config.toml
model = "image super-resolution model"
crop_scale_min = 0.7
scale = 2
widths = [96]
optimizer = "adamw"
beta1 = 0.9
lr_schedule = "cosine"
Rows from block 2, named by matrix and row number. Rows with one number belong to one channel. Each number is 50 + 12 x the weight over its row's rms, rounded and kept within 0 to 99. All counts start at 0. After the name is the row's rms in percent of the matrix's.
# convs0: first 3x3 conv (model.blocks.2.convs.0.weight, 96x96x3x3), inputs 90-95, a 3x3 kernel for each
# convs1: second 3x3 conv (model.blocks.2.convs.1.weight, 96x96x3x3, transposed), outputs 90-95, a 3x3 kernel for each
convs0.6 071:30 33 41 32 30 40 30 31 32 48 46 49 49 46 47 48 47 44 45 59 68 50 58 56 65 63 76 50 46 53 51 47 51 48 46 49 59 56 57 58 59 56 64 63 63 54 57 53 55 58 57 53 57 55
convs1.6 061:42 48 49 40 42 46 42 40 44 60 74 72 64 71 71 64 60 64 22 21 25 33 28 27 25 24 23 51 49 48 51 49 44 44 49 43 42 45 46 41 42 45 46 41 40 64 67 52 79 81 59 66 77 55
convs0.7 109:43 41 47 45 40 48 42 40 47 59 49 59 64 62 62 48 49 55 62 72 64 19 37 59 47 21 65 41 46 43 37 52 49 40 46 47 61 61 55 64 68 67 58 52 60 45 40 42 53 43 47 46 50 56
convs1.7 102:52 50 52 51 44 49 50 44 51 58 71 68 67 67 74 50 56 80 44 35 48 48 45 57 53 57 47 46 45 48 48 37 54 49 36 49 67 70 81 54 56 63 62 62 64 46 53 47 56 34 51 71 57 47
convs0.8 066:31 34 45 31 29 43 26 28 32 48 41 44 47 41 46 49 41 44 38 63 57 38 43 46 38 33 47 48 41 54 45 39 52 45 41 52 57 52 57 57 55 55 57 56 57 44 49 44 45 51 45 48 50 42
convs1.8 063:47 50 49 49 45 46 44 45 46 58 64 67 65 66 69 65 67 66 55 56 61 75 72 58 60 71 60 45 46 44 45 50 40 41 48 39 46 39 49 42 37 46 41 38 38 53 55 42 60 61 47 64 70 54
convs0.9 069:29 32 39 28 32 41 28 29 35 47 42 40 47 47 43 41 41 37 49 45 47 55 55 62 44 47 56 47 47 51 55 51 52 51 50 52 52 53 58 60 58 62 59 62 63 48 45 40 47 49 44 53 53 47
convs1.9 064:43 43 43 43 44 46 40 42 46 54 62 64 59 65 62 65 62 62 34 48 59 44 51 50 35 41 45 39 42 41 38 38 36 34 37 34 49 38 48 46 40 50 42 41 42 48 47 46 60 59 44 59 67 46
convs0.10 097:39 41 42 40 41 42 40 39 40 54 54 43 55 59 50 56 57 53 76 79 86 44 28 47 21 21 50 47 51 48 36 40 47 47 49 51 45 50 45 43 45 48 37 45 45 53 49 49 58 52 54 50 56 53
convs1.10 073:46 45 47 46 42 41 44 45 42 51 58 63 56 60 60 65 60 64 61 70 58 53 11 48 56 60 85 41 40 38 36 36 45 33 37 40 47 49 58 52 51 45 57 51 43 43 52 49 61 58 45 53 52 40
convs0.11 111:38 50 47 36 41 34 45 54 51 60 48 39 53 47 47 55 56 52 50 47 52 54 54 51 56 59 56 48 42 54 47 41 42 51 45 50 48 70 68 44 58 60 42 55 54 40 57 27 31 50 21 36 52 28
convs1.11 128:42 41 50 43 39 46 47 44 47 55 49 38 70 56 44 80 68 46 25 46 36 52 58 25 43 54 32 52 43 47 51 36 40 58 50 49 69 45 43 69 42 46 59 37 48 27 51 59 36 48 54 49 53 50
convs0.12 120:45 46 50 38 43 44 46 46 48 74 60 57 56 53 51 52 42 45 67 65 63 63 48 47 49 37 46 46 42 51 35 37 49 45 43 51 46 36 36 48 60 59 51 71 59 27 21 45 24 35 54 42 57 52
convs1.12 104:55 49 50 51 47 48 52 51 52 39 58 43 58 62 57 48 48 57 71 80 92 57 64 60 84 87 61 57 53 53 53 44 48 56 49 63 63 56 65 60 50 68 62 63 68 47 49 64 53 54 56 62 61 65
convs0.13 085:47 53 48 49 56 51 51 59 50 60 62 70 63 62 66 73 64 63 49 44 48 50 51 52 50 52 53 57 60 58 55 55 55 54 56 53 55 47 45 50 53 59 50 52 53 57 47 60 53 53 68 55 59 77
convs1.13 072:52 52 60 42 42 48 38 40 44 35 35 30 33 28 28 40 26 35 35 51 57 31 43 50 39 46 50 35 29 33 43 43 38 43 46 43 49 36 42 43 29 37 47 37 38 41 37 30 44 42 31 45 43 37
convs0.14 127:52 56 51 51 61 62 45 55 52 52 51 47 45 44 47 53 49 48 39 72 58 70 67 44 59 63 22 56 50 43 38 49 54 38 34 44 48 55 45 48 67 57 36 49 50 67 48 35 49 47 63 47 54 70
convs1.14 108:43 45 43 44 43 44 45 44 43 53 69 55 70 69 65 52 57 58 22 14 18 12 06 40 22 11 35 52 48 50 45 43 43 43 38 40 46 40 47 32 28 29 40 40 39 49 70 60 73 68 58 55 78 54
convs0.15 073:36 35 44 33 31 36 31 32 35 51 47 47 50 46 44 49 49 45 50 57 56 46 57 60 56 57 70 43 36 46 48 40 45 50 44 51 51 53 51 55 54 53 56 58 58 48 49 44 48 50 46 53 54 52
convs1.15 065:43 42 41 43 40 40 41 40 43 54 65 70 56 62 65 61 58 60 34 35 38 43 48 39 34 36 37 53 52 42 48 56 41 44 49 37 47 43 52 45 41 42 48 46 44 51 50 47 58 59 48 59 62 50
convs0.16 082:46 42 40 45 41 41 46 45 44 52 51 49 49 43 46 55 43 40 53 39 40 55 50 46 59 51 45 49 47 46 45 44 45 41 42 44 49 38 38 48 38 32 68 51 54 60 59 51 55 52 42 46 35 36
convs1.16 075:54 49 46 56 49 49 55 55 52 47 49 61 42 48 50 48 50 48 61 50 52 61 41 57 55 49 48 46 43 39 43 39 27 42 45 33 52 58 54 51 51 41 50 52 43 29 35 42 41 32 35 55 44 36
convs0.17 091:70 69 68 67 69 66 67 69 65 71 63 59 70 63 60 64 58 57 49 48 54 59 54 55 65 61 58 61 61 59 59 59 54 62 61 58 54 59 73 46 49 62 35 32 39 58 50 57 63 55 63 63 59 71
convs1.17 075:38 37 41 26 26 29 22 26 28 49 49 42 46 46 44 43 42 51 43 46 50 49 53 56 52 53 63 26 32 29 42 44 36 43 44 36 41 39 42 37 35 41 42 37 37 44 42 41 48 47 42 47 49 44
convs0.18 104:74 74 66 71 74 69 68 71 67 59 59 56 63 56 55 59 52 54 53 56 59 59 58 57 75 64 55 49 53 51 53 58 56 52 57 56 44 52 51 46 55 48 47 49 46 57 54 45 62 58 54 53 60 39
convs1.18 104:39 31 34 33 27 28 31 31 34 60 64 71 60 63 73 64 72 69 34 22 30 27 39 32 32 23 22 55 55 57 45 45 50 44 47 49 40 43 41 53 46 41 54 47 43 62 66 71 66 65 57 60 64 60
convs0.19 073:43 46 45 42 43 46 38 46 47 44 41 46 43 44 46 42 42 44 55 64 55 54 53 42 50 56 50 60 55 51 56 49 52 49 45 50 53 47 51 56 53 52 51 59 58 41 53 53 42 53 55 43 54 53
convs1.19 074:44 42 41 42 43 43 44 42 45 65 75 77 68 70 74 65 65 67 50 54 63 50 53 44 40 53 50 51 50 49 48 51 44 44 48 39 47 50 50 40 49 47 48 51 44 64 73 61 77 91 55 69 91 58
convs0.20 069:39 43 49 38 39 44 38 39 47 43 40 44 40 40 46 37 38 40 43 43 41 45 41 45 53 59 57 45 45 50 45 39 49 38 33 45 51 46 47 56 52 51 59 59 58 44 55 53 51 55 50 49 58 50
convs1.20 069:42 45 46 41 42 45 41 43 44 61 70 69 63 71 68 63 66 64 36 39 41 43 47 43 40 41 32 49 50 49 45 45 43 46 43 36 54 47 52 53 53 53 49 50 49 56 77 56 83 95 69 69 97 67
convs0.21 064:29 31 38 27 29 33 29 24 29 49 47 44 47 45 45 40 43 43 48 65 81 38 42 59 37 38 77 48 45 57 49 44 50 49 45 49 57 56 55 59 56 54 56 62 62 47 48 43 50 49 45 53 51 47
convs1.21 064:43 45 45 44 45 44 47 47 47 60 67 66 62 66 68 58 63 63 49 46 55 57 51 48 56 54 47 53 50 46 46 47 43 44 45 37 45 44 60 37 39 56 47 40 46 50 53 58 55 56 50 50 53 48
convs0.22 129:38 45 42 43 48 47 45 49 49 44 44 37 48 43 34 39 51 39 32 22 19 54 28 21 55 30 31 48 43 43 52 48 43 49 48 48 47 60 56 54 69 58 49 53 52 50 50 59 47 47 55 35 39 52
convs1.22 139:51 41 48 52 43 48 49 40 49 63 43 46 69 51 44 59 46 40 36 48 39 34 39 19 65 50 51 45 34 23 42 49 30 27 25 27 42 58 75 31 49 50 51 61 38 43 48 68 64 52 46 51 63 53
convs0.23 115:50 60 48 52 55 46 56 64 55 51 50 58 39 36 47 61 64 72 54 64 57 59 66 42 48 27 35 64 48 44 52 49 49 49 64 56 44 38 46 33 29 38 50 55 64 51 51 35 42 51 41 66 67 42
convs1.23 095:51 57 49 44 55 54 57 42 49 56 68 66 35 44 60 49 50 69 69 67 54 55 52 60 61 47 39 53 43 51 52 43 49 53 51 49 59 57 63 46 58 79 50 53 73 40 60 55 68 59 36 44 42 33
convs0.24 105:39 42 41 53 54 52 48 56 53 23 43 55 23 35 49 44 58 64 35 39 48 21 41 52 27 44 58 35 49 51 39 51 48 35 56 52 57 50 48 53 44 32 31 48 30 45 64 54 42 48 53 56 53 44
convs1.24 110:51 48 47 62 53 57 58 60 63 64 50 62 60 56 71 59 58 63 51 75 76 84 80 69 52 54 82 50 46 48 48 33 45 43 44 55 29 39 62 46 37 43 60 54 57 53 58 72 59 53 53 42 43 44
convs0.25 102:49 54 56 50 50 57 47 47 53 37 49 49 32 41 57 28 36 47 42 48 56 45 50 68 37 43 67 50 55 52 43 46 49 42 43 46 50 68 60 61 66 62 56 65 65 66 61 69 62 47 65 38 39 63
convs1.25 083:52 54 46 53 52 48 49 52 49 55 59 46 62 62 59 56 72 68 78 52 71 99 50 45 96 53 60 47 45 45 48 39 28 54 50 43 82 69 71 58 60 71 67 57 62 33 32 55 48 46 37 51 55 60
convs0.26 109:50 48 51 64 56 54 50 45 44 40 38 43 60 55 51 51 53 65 24 17 06 39 23 21 80 63 62 44 46 48 53 53 55 43 50 50 41 40 54 65 63 59 52 58 59 49 53 51 36 36 50 38 39 44
convs1.26 128:45 41 46 47 40 45 49 45 37 51 53 57 50 58 66 45 59 66 65 60 72 65 77 56 61 67 99 55 47 42 59 47 46 46 40 51 41 48 62 46 50 56 53 60 53 51 51 68 60 59 50 48 45 65
convs0.27 080:48 48 51 42 44 44 44 40 44 63 74 68 60 65 53 65 62 49 59 68 43 34 44 50 38 49 56 40 48 48 41 50 52 34 47 49 58 66 64 62 64 63 60 59 58 39 43 32 35 54 33 32 45 38
convs1.27 073:48 51 44 46 49 45 44 44 45 56 67 63 63 73 76 63 67 60 66 42 79 49 55 50 49 46 55 40 42 41 38 37 39 43 39 35 55 48 46 47 47 55 51 44 49 50 66 46 55 63 60 54 63 63
convs0.28 093:43 47 45 48 46 46 38 40 42 48 48 46 47 47 50 49 52 49 50 50 47 47 56 60 21 38 49 58 57 50 45 48 47 46 48 44 62 67 56 64 68 60 58 64 65 40 46 43 32 28 35 29 24 32
convs1.28 079:44 45 43 44 43 45 43 44 42 57 58 59 56 56 57 59 56 56 31 23 48 30 08 23 47 43 60 37 39 39 35 35 37 41 40 38 63 63 49 48 54 34 44 58 44 45 30 40 66 58 50 64 52 47
convs0.29 115:34 55 49 39 64 55 47 62 52 56 61 67 50 52 54 46 54 48 39 25 29 49 49 27 67 42 34 48 53 55 44 51 47 56 58 46 44 62 47 40 58 51 52 61 51 63 48 57 63 52 66 63 49 40
convs1.29 144:47 46 40 46 46 38 51 50 42 66 66 44 66 56 43 66 58 44 32 39 36 67 63 48 76 66 47 49 47 43 37 43 41 39 36 36 60 49 33 57 53 37 56 51 31 29 48 49 49 57 34 36 30 32
convs0.30 119:52 54 50 46 51 50 42 49 52 51 52 50 40 48 59 28 51 54 55 62 58 58 63 67 31 40 55 46 47 46 46 49 54 46 47 52 45 41 26 49 59 40 51 51 42 57 52 83 56 28 59 48 18 49
convs1.30 112:49 50 46 52 49 47 53 54 53 58 52 55 41 43 51 49 48 51 52 35 52 38 22 56 53 43 57 46 53 34 48 32 39 40 47 48 48 45 50 59 49 53 56 79 73 51 42 53 64 47 51 43 60 50
convs0.31 114:37 53 53 52 65 57 47 51 43 38 29 50 43 52 53 67 59 58 45 32 37 53 52 46 40 43 47 57 44 47 55 50 54 52 48 49 56 60 43 64 68 51 62 50 41 17 37 42 18 38 38 12 40 37
convs1.31 135:51 45 40 46 46 39 52 52 49 52 32 24 55 38 40 62 52 44 39 49 18 55 48 48 61 54 57 45 56 58 27 46 67 76 59 54 63 75 72 53 76 68 53 74 80 60 41 55 72 47 68 54 61 74
convs0.32 119:54 58 52 54 56 54 56 59 54 59 56 65 53 56 70 49 58 72 51 52 55 54 52 53 47 44 44 50 54 60 41 45 44 47 51 50 67 68 68 47 52 60 44 40 41 70 65 66 64 59 58 60 51 46
convs1.32 108:45 45 52 43 38 44 40 41 45 38 38 40 38 41 40 41 38 38 28 31 32 39 37 40 46 44 47 45 44 50 49 44 43 45 45 43 43 41 44 40 35 37 42 34 37 45 41 44 42 35 43 42 39 42
convs0.33 068:42 41 40 42 44 42 40 41 41 42 52 60 36 41 58 40 36 45 47 48 50 48 49 51 52 53 53 45 42 41 48 47 44 46 45 43 60 59 62 52 55 64 46 51 61 28 28 09 35 38 20 39 52 39
convs1.33 069:43 45 43 47 44 46 43 42 48 49 60 75 54 57 74 62 71 71 39 27 37 56 40 44 45 27 35 46 41 36 38 37 37 42 39 38 63 58 65 67 57 63 56 54 55 21 35 33 42 59 43 48 62 50
convs0.34 137:46 49 49 48 50 51 47 50 52 46 55 50 36 40 43 36 49 42 51 55 48 54 55 51 43 44 48 54 46 43 54 47 44 49 49 43 38 37 46 31 34 50 23 39 45 38 53 57 51 51 52 38 43 50
convs1.34 134:50 49 46 52 49 45 51 50 58 39 42 57 49 58 55 42 61 65 32 39 50 32 47 37 41 30 63 48 42 37 36 44 36 54 52 39 43 39 49 51 40 46 57 49 50 42 47 51 45 49 45 42 51 46
convs0.35 106:45 49 48 48 48 54 47 48 47 37 40 45 34 28 48 42 40 48 42 46 55 39 26 50 29 48 40 44 54 51 40 48 57 51 51 50 61 54 50 66 64 57 71 75 56 45 42 49 62 36 60 56 47 56
convs1.35 097:52 51 52 53 47 45 50 49 50 67 58 73 64 56 58 64 55 54 23 41 63 60 64 90 54 56 32 48 43 55 40 34 38 38 39 41 66 60 63 70 62 62 61 50 61 32 62 47 59 51 35 48 48 25
convs0.36 098:46 42 43 43 43 47 40 37 39 50 51 43 59 51 36 73 58 41 36 33 26 37 46 59 72 76 83 26 37 43 45 48 48 48 52 49 59 64 72 71 73 72 75 84 74 45 32 37 35 31 24 32 35 37
convs1.36 076:42 41 46 42 38 40 45 46 43 57 66 70 59 66 83 61 70 68 77 62 48 18 52 68 53 40 36 40 44 44 40 39 38 41 38 30 52 45 49 57 54 52 50 44 52 46 61 40 47 54 67 56 67 61
convs0.37 083:58 61 60 55 63 64 53 64 64 50 53 56 62 56 59 65 60 60 45 43 51 48 43 49 49 51 49 60 62 61 59 59 60 61 61 61 55 43 50 48 51 65 50 52 48 63 61 73 65 64 76 65 62 78
convs1.37 071:29 32 44 19 21 29 17 25 26 43 44 44 35 38 41 31 30 45 43 59 59 43 58 60 44 59 64 28 29 32 40 40 38 42 42 39 42 33 45 32 24 36 39 33 34 48 45 38 44 45 36 42 46 39
convs0.38 128:52 56 49 55 60 48 53 56 55 86 89 82 73 76 64 58 54 56 51 46 43 64 59 62 63 53 48 58 73 69 41 59 52 41 45 50 62 55 53 39 50 63 48 52 69 37 42 40 44 49 42 53 48 51
convs1.38 115:45 46 48 41 43 43 43 40 43 63 67 56 42 36 35 55 56 47 49 41 19 71 44 10 59 48 02 52 49 42 46 46 43 53 41 38 57 60 55 35 44 59 33 45 67 36 58 60 70 63 67 61 61 65
convs0.39 092:53 54 52 59 56 54 56 53 52 37 35 36 40 32 39 51 51 59 44 52 49 35 56 46 29 40 41 52 48 43 54 49 45 50 49 49 58 53 49 56 43 40 62 41 53 53 45 33 62 62 46 73 81 60
convs1.39 088:50 53 50 44 50 55 49 46 43 69 60 66 70 67 64 51 58 62 55 50 72 68 50 54 30 23 29 65 56 52 46 50 52 70 56 40 49 54 58 42 44 31 44 59 59 55 63 57 45 56 51 53 64 60
convs0.40 090:52 43 40 46 41 35 46 46 39 43 44 38 36 45 48 35 36 33 63 39 48 57 48 55 43 35 31 80 77 68 66 73 65 67 70 57 36 49 60 37 44 61 46 59 78 57 55 47 44 48 47 47 48 43
convs1.40 091:39 37 39 42 42 41 41 42 39 58 51 55 54 53 54 74 71 64 83 54 50 50 32 23 54 47 35 53 56 50 49 55 46 44 49 42 50 56 62 48 52 57 45 47 51 70 80 93 74 75 65 70 77 58
convs0.41 087:28 34 37 23 28 34 26 29 34 58 52 49 53 49 45 49 50 47 54 47 45 38 39 46 54 33 32 49 53 50 32 42 47 43 50 47 62 61 55 46 40 49 58 65 69 60 70 53 53 63 45 50 51 40
convs1.41 100:49 49 47 47 48 47 47 48 46 63 55 57 64 58 67 62 66 60 83 88 64 63 72 84 49 51 70 49 45 55 38 32 44 41 40 38 25 23 56 46 39 53 42 51 67 56 50 57 48 57 54 49 45 57
convs0.42 084:39 44 50 33 39 44 43 42 47 43 63 69 33 63 64 33 46 57 62 69 97 66 58 46 11 48 57 43 42 51 39 47 59 37 42 51 57 58 54 69 57 43 60 71 65 50 51 35 44 45 38 38 45 34
convs1.42 085:46 42 43 44 43 40 42 42 39 66 67 70 69 72 67 61 67 68 44 67 96 09 09 46 75 69 44 43 40 37 39 38 49 41 39 45 40 45 61 30 36 41 26 37 74 43 64 49 58 62 55 69 57 50
convs0.43 078:47 50 48 46 47 48 47 46 50 47 64 66 45 57 71 47 54 72 51 49 49 53 39 36 59 39 29 49 47 44 49 46 43 46 46 48 41 44 48 21 22 22 26 40 35 57 56 48 52 49 46 46 45 46
convs1.43 065:60 55 57 62 52 56 60 59 62 34 36 51 36 51 58 38 43 56 46 48 58 72 62 66 67 50 43 48 49 45 47 46 45 46 42 45 53 51 56 57 60 59 50 59 67 44 50 38 45 50 58 45 47 56
convs0.44 061:20 22 31 22 23 31 22 24 32 40 27 43 41 36 43 46 39 42 33 35 27 38 37 48 55 45 58 47 44 56 40 40 49 39 36 43 56 51 61 53 55 72 51 42 71 38 52 49 38 48 52 38 46 51
convs1.44 068:48 47 51 48 45 49 47 46 47 63 62 67 63 64 72 57 56 61 49 57 62 47 56 59 45 46 52 53 51 50 50 47 47 48 46 40 33 39 58 29 29 47 31 34 42 59 61 66 57 60 57 57 59 57
convs0.45 106:54 59 63 47 55 54 39 45 38 58 57 61 56 61 73 48 55 60 32 18 35 33 28 45 49 32 51 53 43 48 44 43 46 48 49 47 68 74 62 48 68 50 41 32 19 45 49 41 46 56 45 55 63 51
convs1.45 102:44 44 46 41 43 44 44 43 46 43 41 46 38 42 43 51 52 55 48 44 29 76 76 55 70 73 65 48 45 42 42 38 45 59 46 43 46 59 60 57 67 56 39 60 45 57 36 53 54 41 54 57 43 54
convs0.46 140:40 45 45 40 45 47 41 46 49 39 43 39 43 42 38 48 48 38 50 55 61 47 58 41 50 54 63 46 53 49 48 52 48 45 51 50 39 62 66 48 66 67 46 65 64 49 42 47 42 28 33 42 17 27
convs1.46 126:50 52 41 55 52 44 53 51 45 59 58 58 56 63 65 56 54 62 66 60 47 84 59 32 66 41 33 51 62 48 57 59 45 53 50 51 49 61 63 48 62 58 45 71 75 61 48 23 56 44 40 50 48 43
convs0.47 102:54 43 43 55 51 48 54 49 50 27 19 32 47 48 40 51 64 58 49 35 45 66 55 30 83 59 51 58 50 52 53 49 49 56 55 51 56 64 44 67 64 60 63 64 65 47 26 63 35 29 60 49 25 60
convs1.47 136:43 35 38 45 37 33 45 41 33 53 50 66 57 38 43 58 41 42 53 38 29 56 38 18 59 52 45 49 49 38 50 46 46 35 34 46 39 48 35 62 64 64 51 63 65 42 52 47 43 59 69 54 65 61
convs0.48 122:42 46 47 40 45 48 41 44 48 62 53 42 72 66 49 65 60 51 51 60 44 49 67 60 22 48 58 38 28 26 48 54 48 50 51 44 67 62 79 37 50 59 29 48 50 53 40 47 55 53 55 42 32 29
convs1.48 142:45 46 49 50 52 53 54 54 54 53 61 69 61 46 70 56 46 67 50 59 74 57 43 49 73 51 37 58 44 62 48 41 50 29 45 34 61 64 70 64 60 60 55 63 61 43 44 63 64 38 60 61 58 65
convs0.49 128:50 55 39 47 50 37 46 52 39 53 51 55 33 42 53 32 39 56 56 50 50 44 44 65 36 42 51 45 35 33 38 31 35 39 38 47 46 60 38 48 51 33 32 33 26 37 48 45 34 45 50 33 48 65
convs1.49 123:44 45 36 37 34 37 49 41 47 51 63 64 46 69 69 44 63 61 47 49 34 54 61 49 51 45 46 63 81 72 61 54 56 65 55 59 50 68 70 48 61 67 39 50 63 45 46 53 41 42 61 43 39 49
convs0.50 109:49 57 52 47 51 54 45 45 56 51 48 58 57 49 57 58 52 52 71 63 73 65 54 59 57 48 51 52 51 49 43 43 41 53 50 48 53 66 45 33 42 38 38 39 41 89 63 23 67 51 29 58 57 42
convs1.50 105:47 37 42 46 38 50 52 46 52 66 61 54 67 66 66 65 63 62 63 44 38 48 30 30 24 43 57 61 36 58 51 49 55 50 30 45 45 40 56 48 52 54 63 66 63 43 43 62 32 43 60 35 48 64
convs0.51 102:63 57 58 51 49 55 47 41 45 52 52 48 42 48 55 38 45 44 52 41 37 72 56 48 50 40 29 44 43 47 41 33 37 41 32 44 45 40 36 50 43 36 58 70 49 65 64 77 67 57 40 71 63 48
convs1.51 093:45 43 46 45 47 49 46 37 47 58 45 31 45 36 29 45 30 39 49 36 41 59 55 47 62 63 44 45 31 31 30 33 41 42 51 54 35 30 51 46 41 59 25 26 34 54 32 35 42 35 30 37 29 32
convs0.52 061:32 33 49 34 31 43 34 31 34 45 44 52 44 42 48 43 41 41 34 41 47 42 61 80 55 65 88 44 39 58 43 42 59 40 42 53 54 55 54 62 59 57 64 61 65 44 44 46 44 44 45 46 48 48
convs1.52 071:48 50 49 45 45 46 46 47 44 58 65 68 65 67 66 64 64 64 39 40 40 46 50 43 36 38 35 60 57 51 54 53 47 49 49 42 39 36 46 41 44 46 44 42 43 54 53 51 54 57 54 55 62 63
convs0.53 094:39 46 49 44 45 52 42 47 51 41 36 32 46 41 42 42 45 52 42 69 53 40 65 61 49 60 68 43 48 48 49 54 51 43 51 47 53 48 51 65 48 47 57 49 51 44 41 46 51 49 48 38 51 45
convs1.53 086:43 43 43 41 45 47 45 45 49 59 61 64 57 58 65 58 61 65 58 38 38 37 62 55 53 49 58 46 52 47 45 49 45 41 43 48 37 40 45 55 59 66 50 51 45 37 66 66 63 68 53 67 63 73
convs0.54 125:46 61 47 51 55 44 57 59 52 51 53 55 40 48 57 59 64 66 54 48 53 66 56 43 87 70 61 49 52 37 55 59 40 48 70 50 29 60 43 38 58 37 59 64 43 40 47 40 42 51 29 63 79 49
convs1.54 106:53 56 53 43 58 52 51 43 47 61 75 64 57 63 63 58 55 62 62 48 33 74 67 52 64 45 15 57 42 57 60 46 47 54 40 57 60 58 68 42 53 69 45 41 62 65 61 72 67 57 67 62 47 61
convs0.55 114:48 44 40 51 52 49 50 52 49 55 58 56 71 65 57 72 63 53 51 56 75 40 43 53 34 37 32 51 54 45 49 58 58 50 62 54 50 37 39 56 44 36 58 49 41 58 43 41 52 33 36 55 46 35
convs1.55 107:47 45 49 42 43 50 41 43 59 56 56 42 53 46 34 56 47 42 69 67 59 47 52 51 40 57 44 47 53 56 50 58 67 47 56 69 30 36 24 45 50 40 50 61 51 57 47 45 56 54 36 72 77 39
convs0.56 109:46 56 44 53 52 44 58 56 53 59 63 59 49 43 30 76 68 64 52 64 44 48 28 03 62 45 49 62 51 52 55 43 38 62 53 49 33 40 39 50 35 48 38 28 46 55 60 33 42 50 47 47 44 46
convs1.56 100:52 46 53 54 56 62 52 40 48 39 60 68 36 40 66 41 47 75 65 47 67 39 41 57 48 34 32 51 37 55 52 50 47 49 52 49 51 54 54 47 56 67 45 39 52 60 54 65 69 55 60 50 38 57
convs0.57 100:38 40 44 31 36 41 32 32 39 49 49 46 50 50 55 48 51 67 75 28 44 76 57 74 70 45 51 46 40 52 49 39 55 48 35 52 46 38 53 46 43 51 46 35 48 50 47 41 47 44 41 49 52 45
convs1.57 081:44 43 46 46 45 42 45 45 46 48 55 56 55 57 61 61 60 56 43 27 59 50 79 90 42 26 08 43 44 39 40 45 38 32 44 38 47 51 54 52 53 65 54 48 45 38 41 39 52 48 51 55 66 58
convs0.58 113:41 60 54 46 65 43 44 56 40 44 39 37 47 39 38 46 39 35 51 49 40 51 53 36 30 27 30 42 36 44 46 42 50 51 45 47 45 47 29 49 51 37 41 48 44 30 34 51 36 44 54 45 49 59
convs1.58 148:52 51 37 47 50 37 52 56 47 62 53 58 76 66 67 79 65 49 43 46 40 52 49 36 60 47 33 53 46 51 19 36 50 54 33 45 51 54 37 44 44 30 44 40 28 37 48 52 49 45 58 30 39 52
convs0.59 118:56 61 62 52 57 58 53 52 56 60 64 74 49 63 71 51 46 53 62 66 53 70 63 46 70 60 48 55 61 59 56 58 54 58 54 51 66 67 65 55 58 62 70 60 67 64 64 53 45 30 37 14 31 46
convs1.59 114:51 42 37 54 51 51 51 51 49 75 66 63 38 28 41 50 35 39 66 52 47 39 31 34 46 49 47 42 35 36 53 49 46 56 43 39 41 42 43 41 39 42 46 43 46 45 42 61 36 37 35 39 33 38
convs0.60 090:40 45 44 38 41 45 39 39 42 50 50 51 51 53 55 53 50 49 75 82 73 76 60 27 64 68 45 51 48 50 43 37 48 52 43 47 46 49 55 52 62 54 44 56 54 50 49 32 39 39 33 37 37 38
convs1.60 077:45 46 48 47 43 48 47 45 44 59 63 64 64 70 73 64 65 66 23 17 26 09 13 30 69 40 33 50 47 49 45 40 36 41 40 39 45 48 54 50 46 59 58 50 58 44 60 48 43 54 67 56 66 46
convs0.61 059:34 34 44 33 31 36 32 31 34 45 46 51 44 40 43 45 40 44 32 44 68 28 36 73 28 30 75 39 39 56 45 41 57 43 42 53 60 55 58 59 58 59 60 60 60 46 46 45 48 50 46 49 50 48
convs1.61 063:46 48 44 40 44 39 41 41 40 60 65 67 65 68 67 68 67 67 64 51 54 80 75 59 58 60 46 43 43 42 40 38 35 41 38 34 44 36 47 42 40 49 42 38 44 56 56 56 57 62 55 59 63 63
convs0.62 091:43 50 46 47 47 43 49 51 50 42 50 47 41 49 48 44 49 58 46 42 50 29 26 29 18 42 63 51 53 46 55 62 50 54 55 52 36 42 46 45 55 56 56 59 64 53 57 60 50 59 60 53 63 63
convs1.62 078:45 44 43 44 42 43 44 45 41 62 63 71 59 63 68 53 61 71 48 54 46 43 51 54 37 43 40 41 41 38 39 39 36 41 39 36 55 52 67 53 52 90 35 41 58 47 62 59 42 54 48 50 51 54
convs0.63 133:47 54 55 50 58 60 50 55 53 46 56 51 37 52 56 30 56 69 48 75 74 35 57 56 49 41 50 42 44 50 21 23 33 29 40 48 47 65 60 54 73 57 54 62 35 58 60 66 53 45 54 43 41 59
convs1.63 118:52 50 51 54 55 53 51 53 53 61 72 73 58 65 55 54 77 68 49 40 79 82 91 99 77 72 99 55 58 63 43 61 39 55 51 40 52 41 50 49 35 45 44 30 43 47 59 52 57 68 51 66 71 52
convs0.64 083:38 37 42 43 39 40 38 37 37 34 47 45 31 45 49 47 45 48 34 44 44 37 47 51 40 46 51 37 39 44 41 40 43 42 41 42 71 56 63 70 67 56 69 59 65 45 30 53 46 20 40 52 52 56
convs1.64 093:49 50 49 50 49 47 52 49 47 62 70 74 55 71 71 64 70 65 46 56 48 49 41 45 64 39 40 53 45 47 47 42 30 58 40 22 46 57 62 45 51 47 40 33 56 52 74 60 53 54 58 72 60 48
convs0.65 078:32 41 43 37 45 47 31 31 40 45 47 36 59 49 40 51 40 31 43 54 44 53 72 46 48 67 34 39 42 41 39 45 59 45 51 56 47 37 48 69 52 42 41 48 40 47 41 63 35 44 64 39 42 67
convs1.65 078:48 44 45 49 43 42 46 44 42 54 65 61 61 67 70 58 61 63 64 54 47 35 59 52 69 17 28 55 52 42 42 50 50 42 54 46 41 48 42 37 36 50 45 49 64 37 41 59 36 43 45 50 49 59
convs0.66 081:34 38 46 33 34 45 35 37 43 35 38 37 34 32 32 43 36 30 71 56 66 76 65 40 16 44 58 36 48 57 44 45 51 42 45 52 52 63 57 45 50 43 56 67 63 43 51 47 41 54 42 50 57 43
convs1.66 072:48 45 41 42 42 39 44 42 38 58 68 69 57 63 63 66 67 60 64 62 67 46 52 67 51 39 19 40 40 39 40 39 35 38 39 34 57 41 42 45 48 69 49 48 52 44 49 52 59 56 34 62 53 39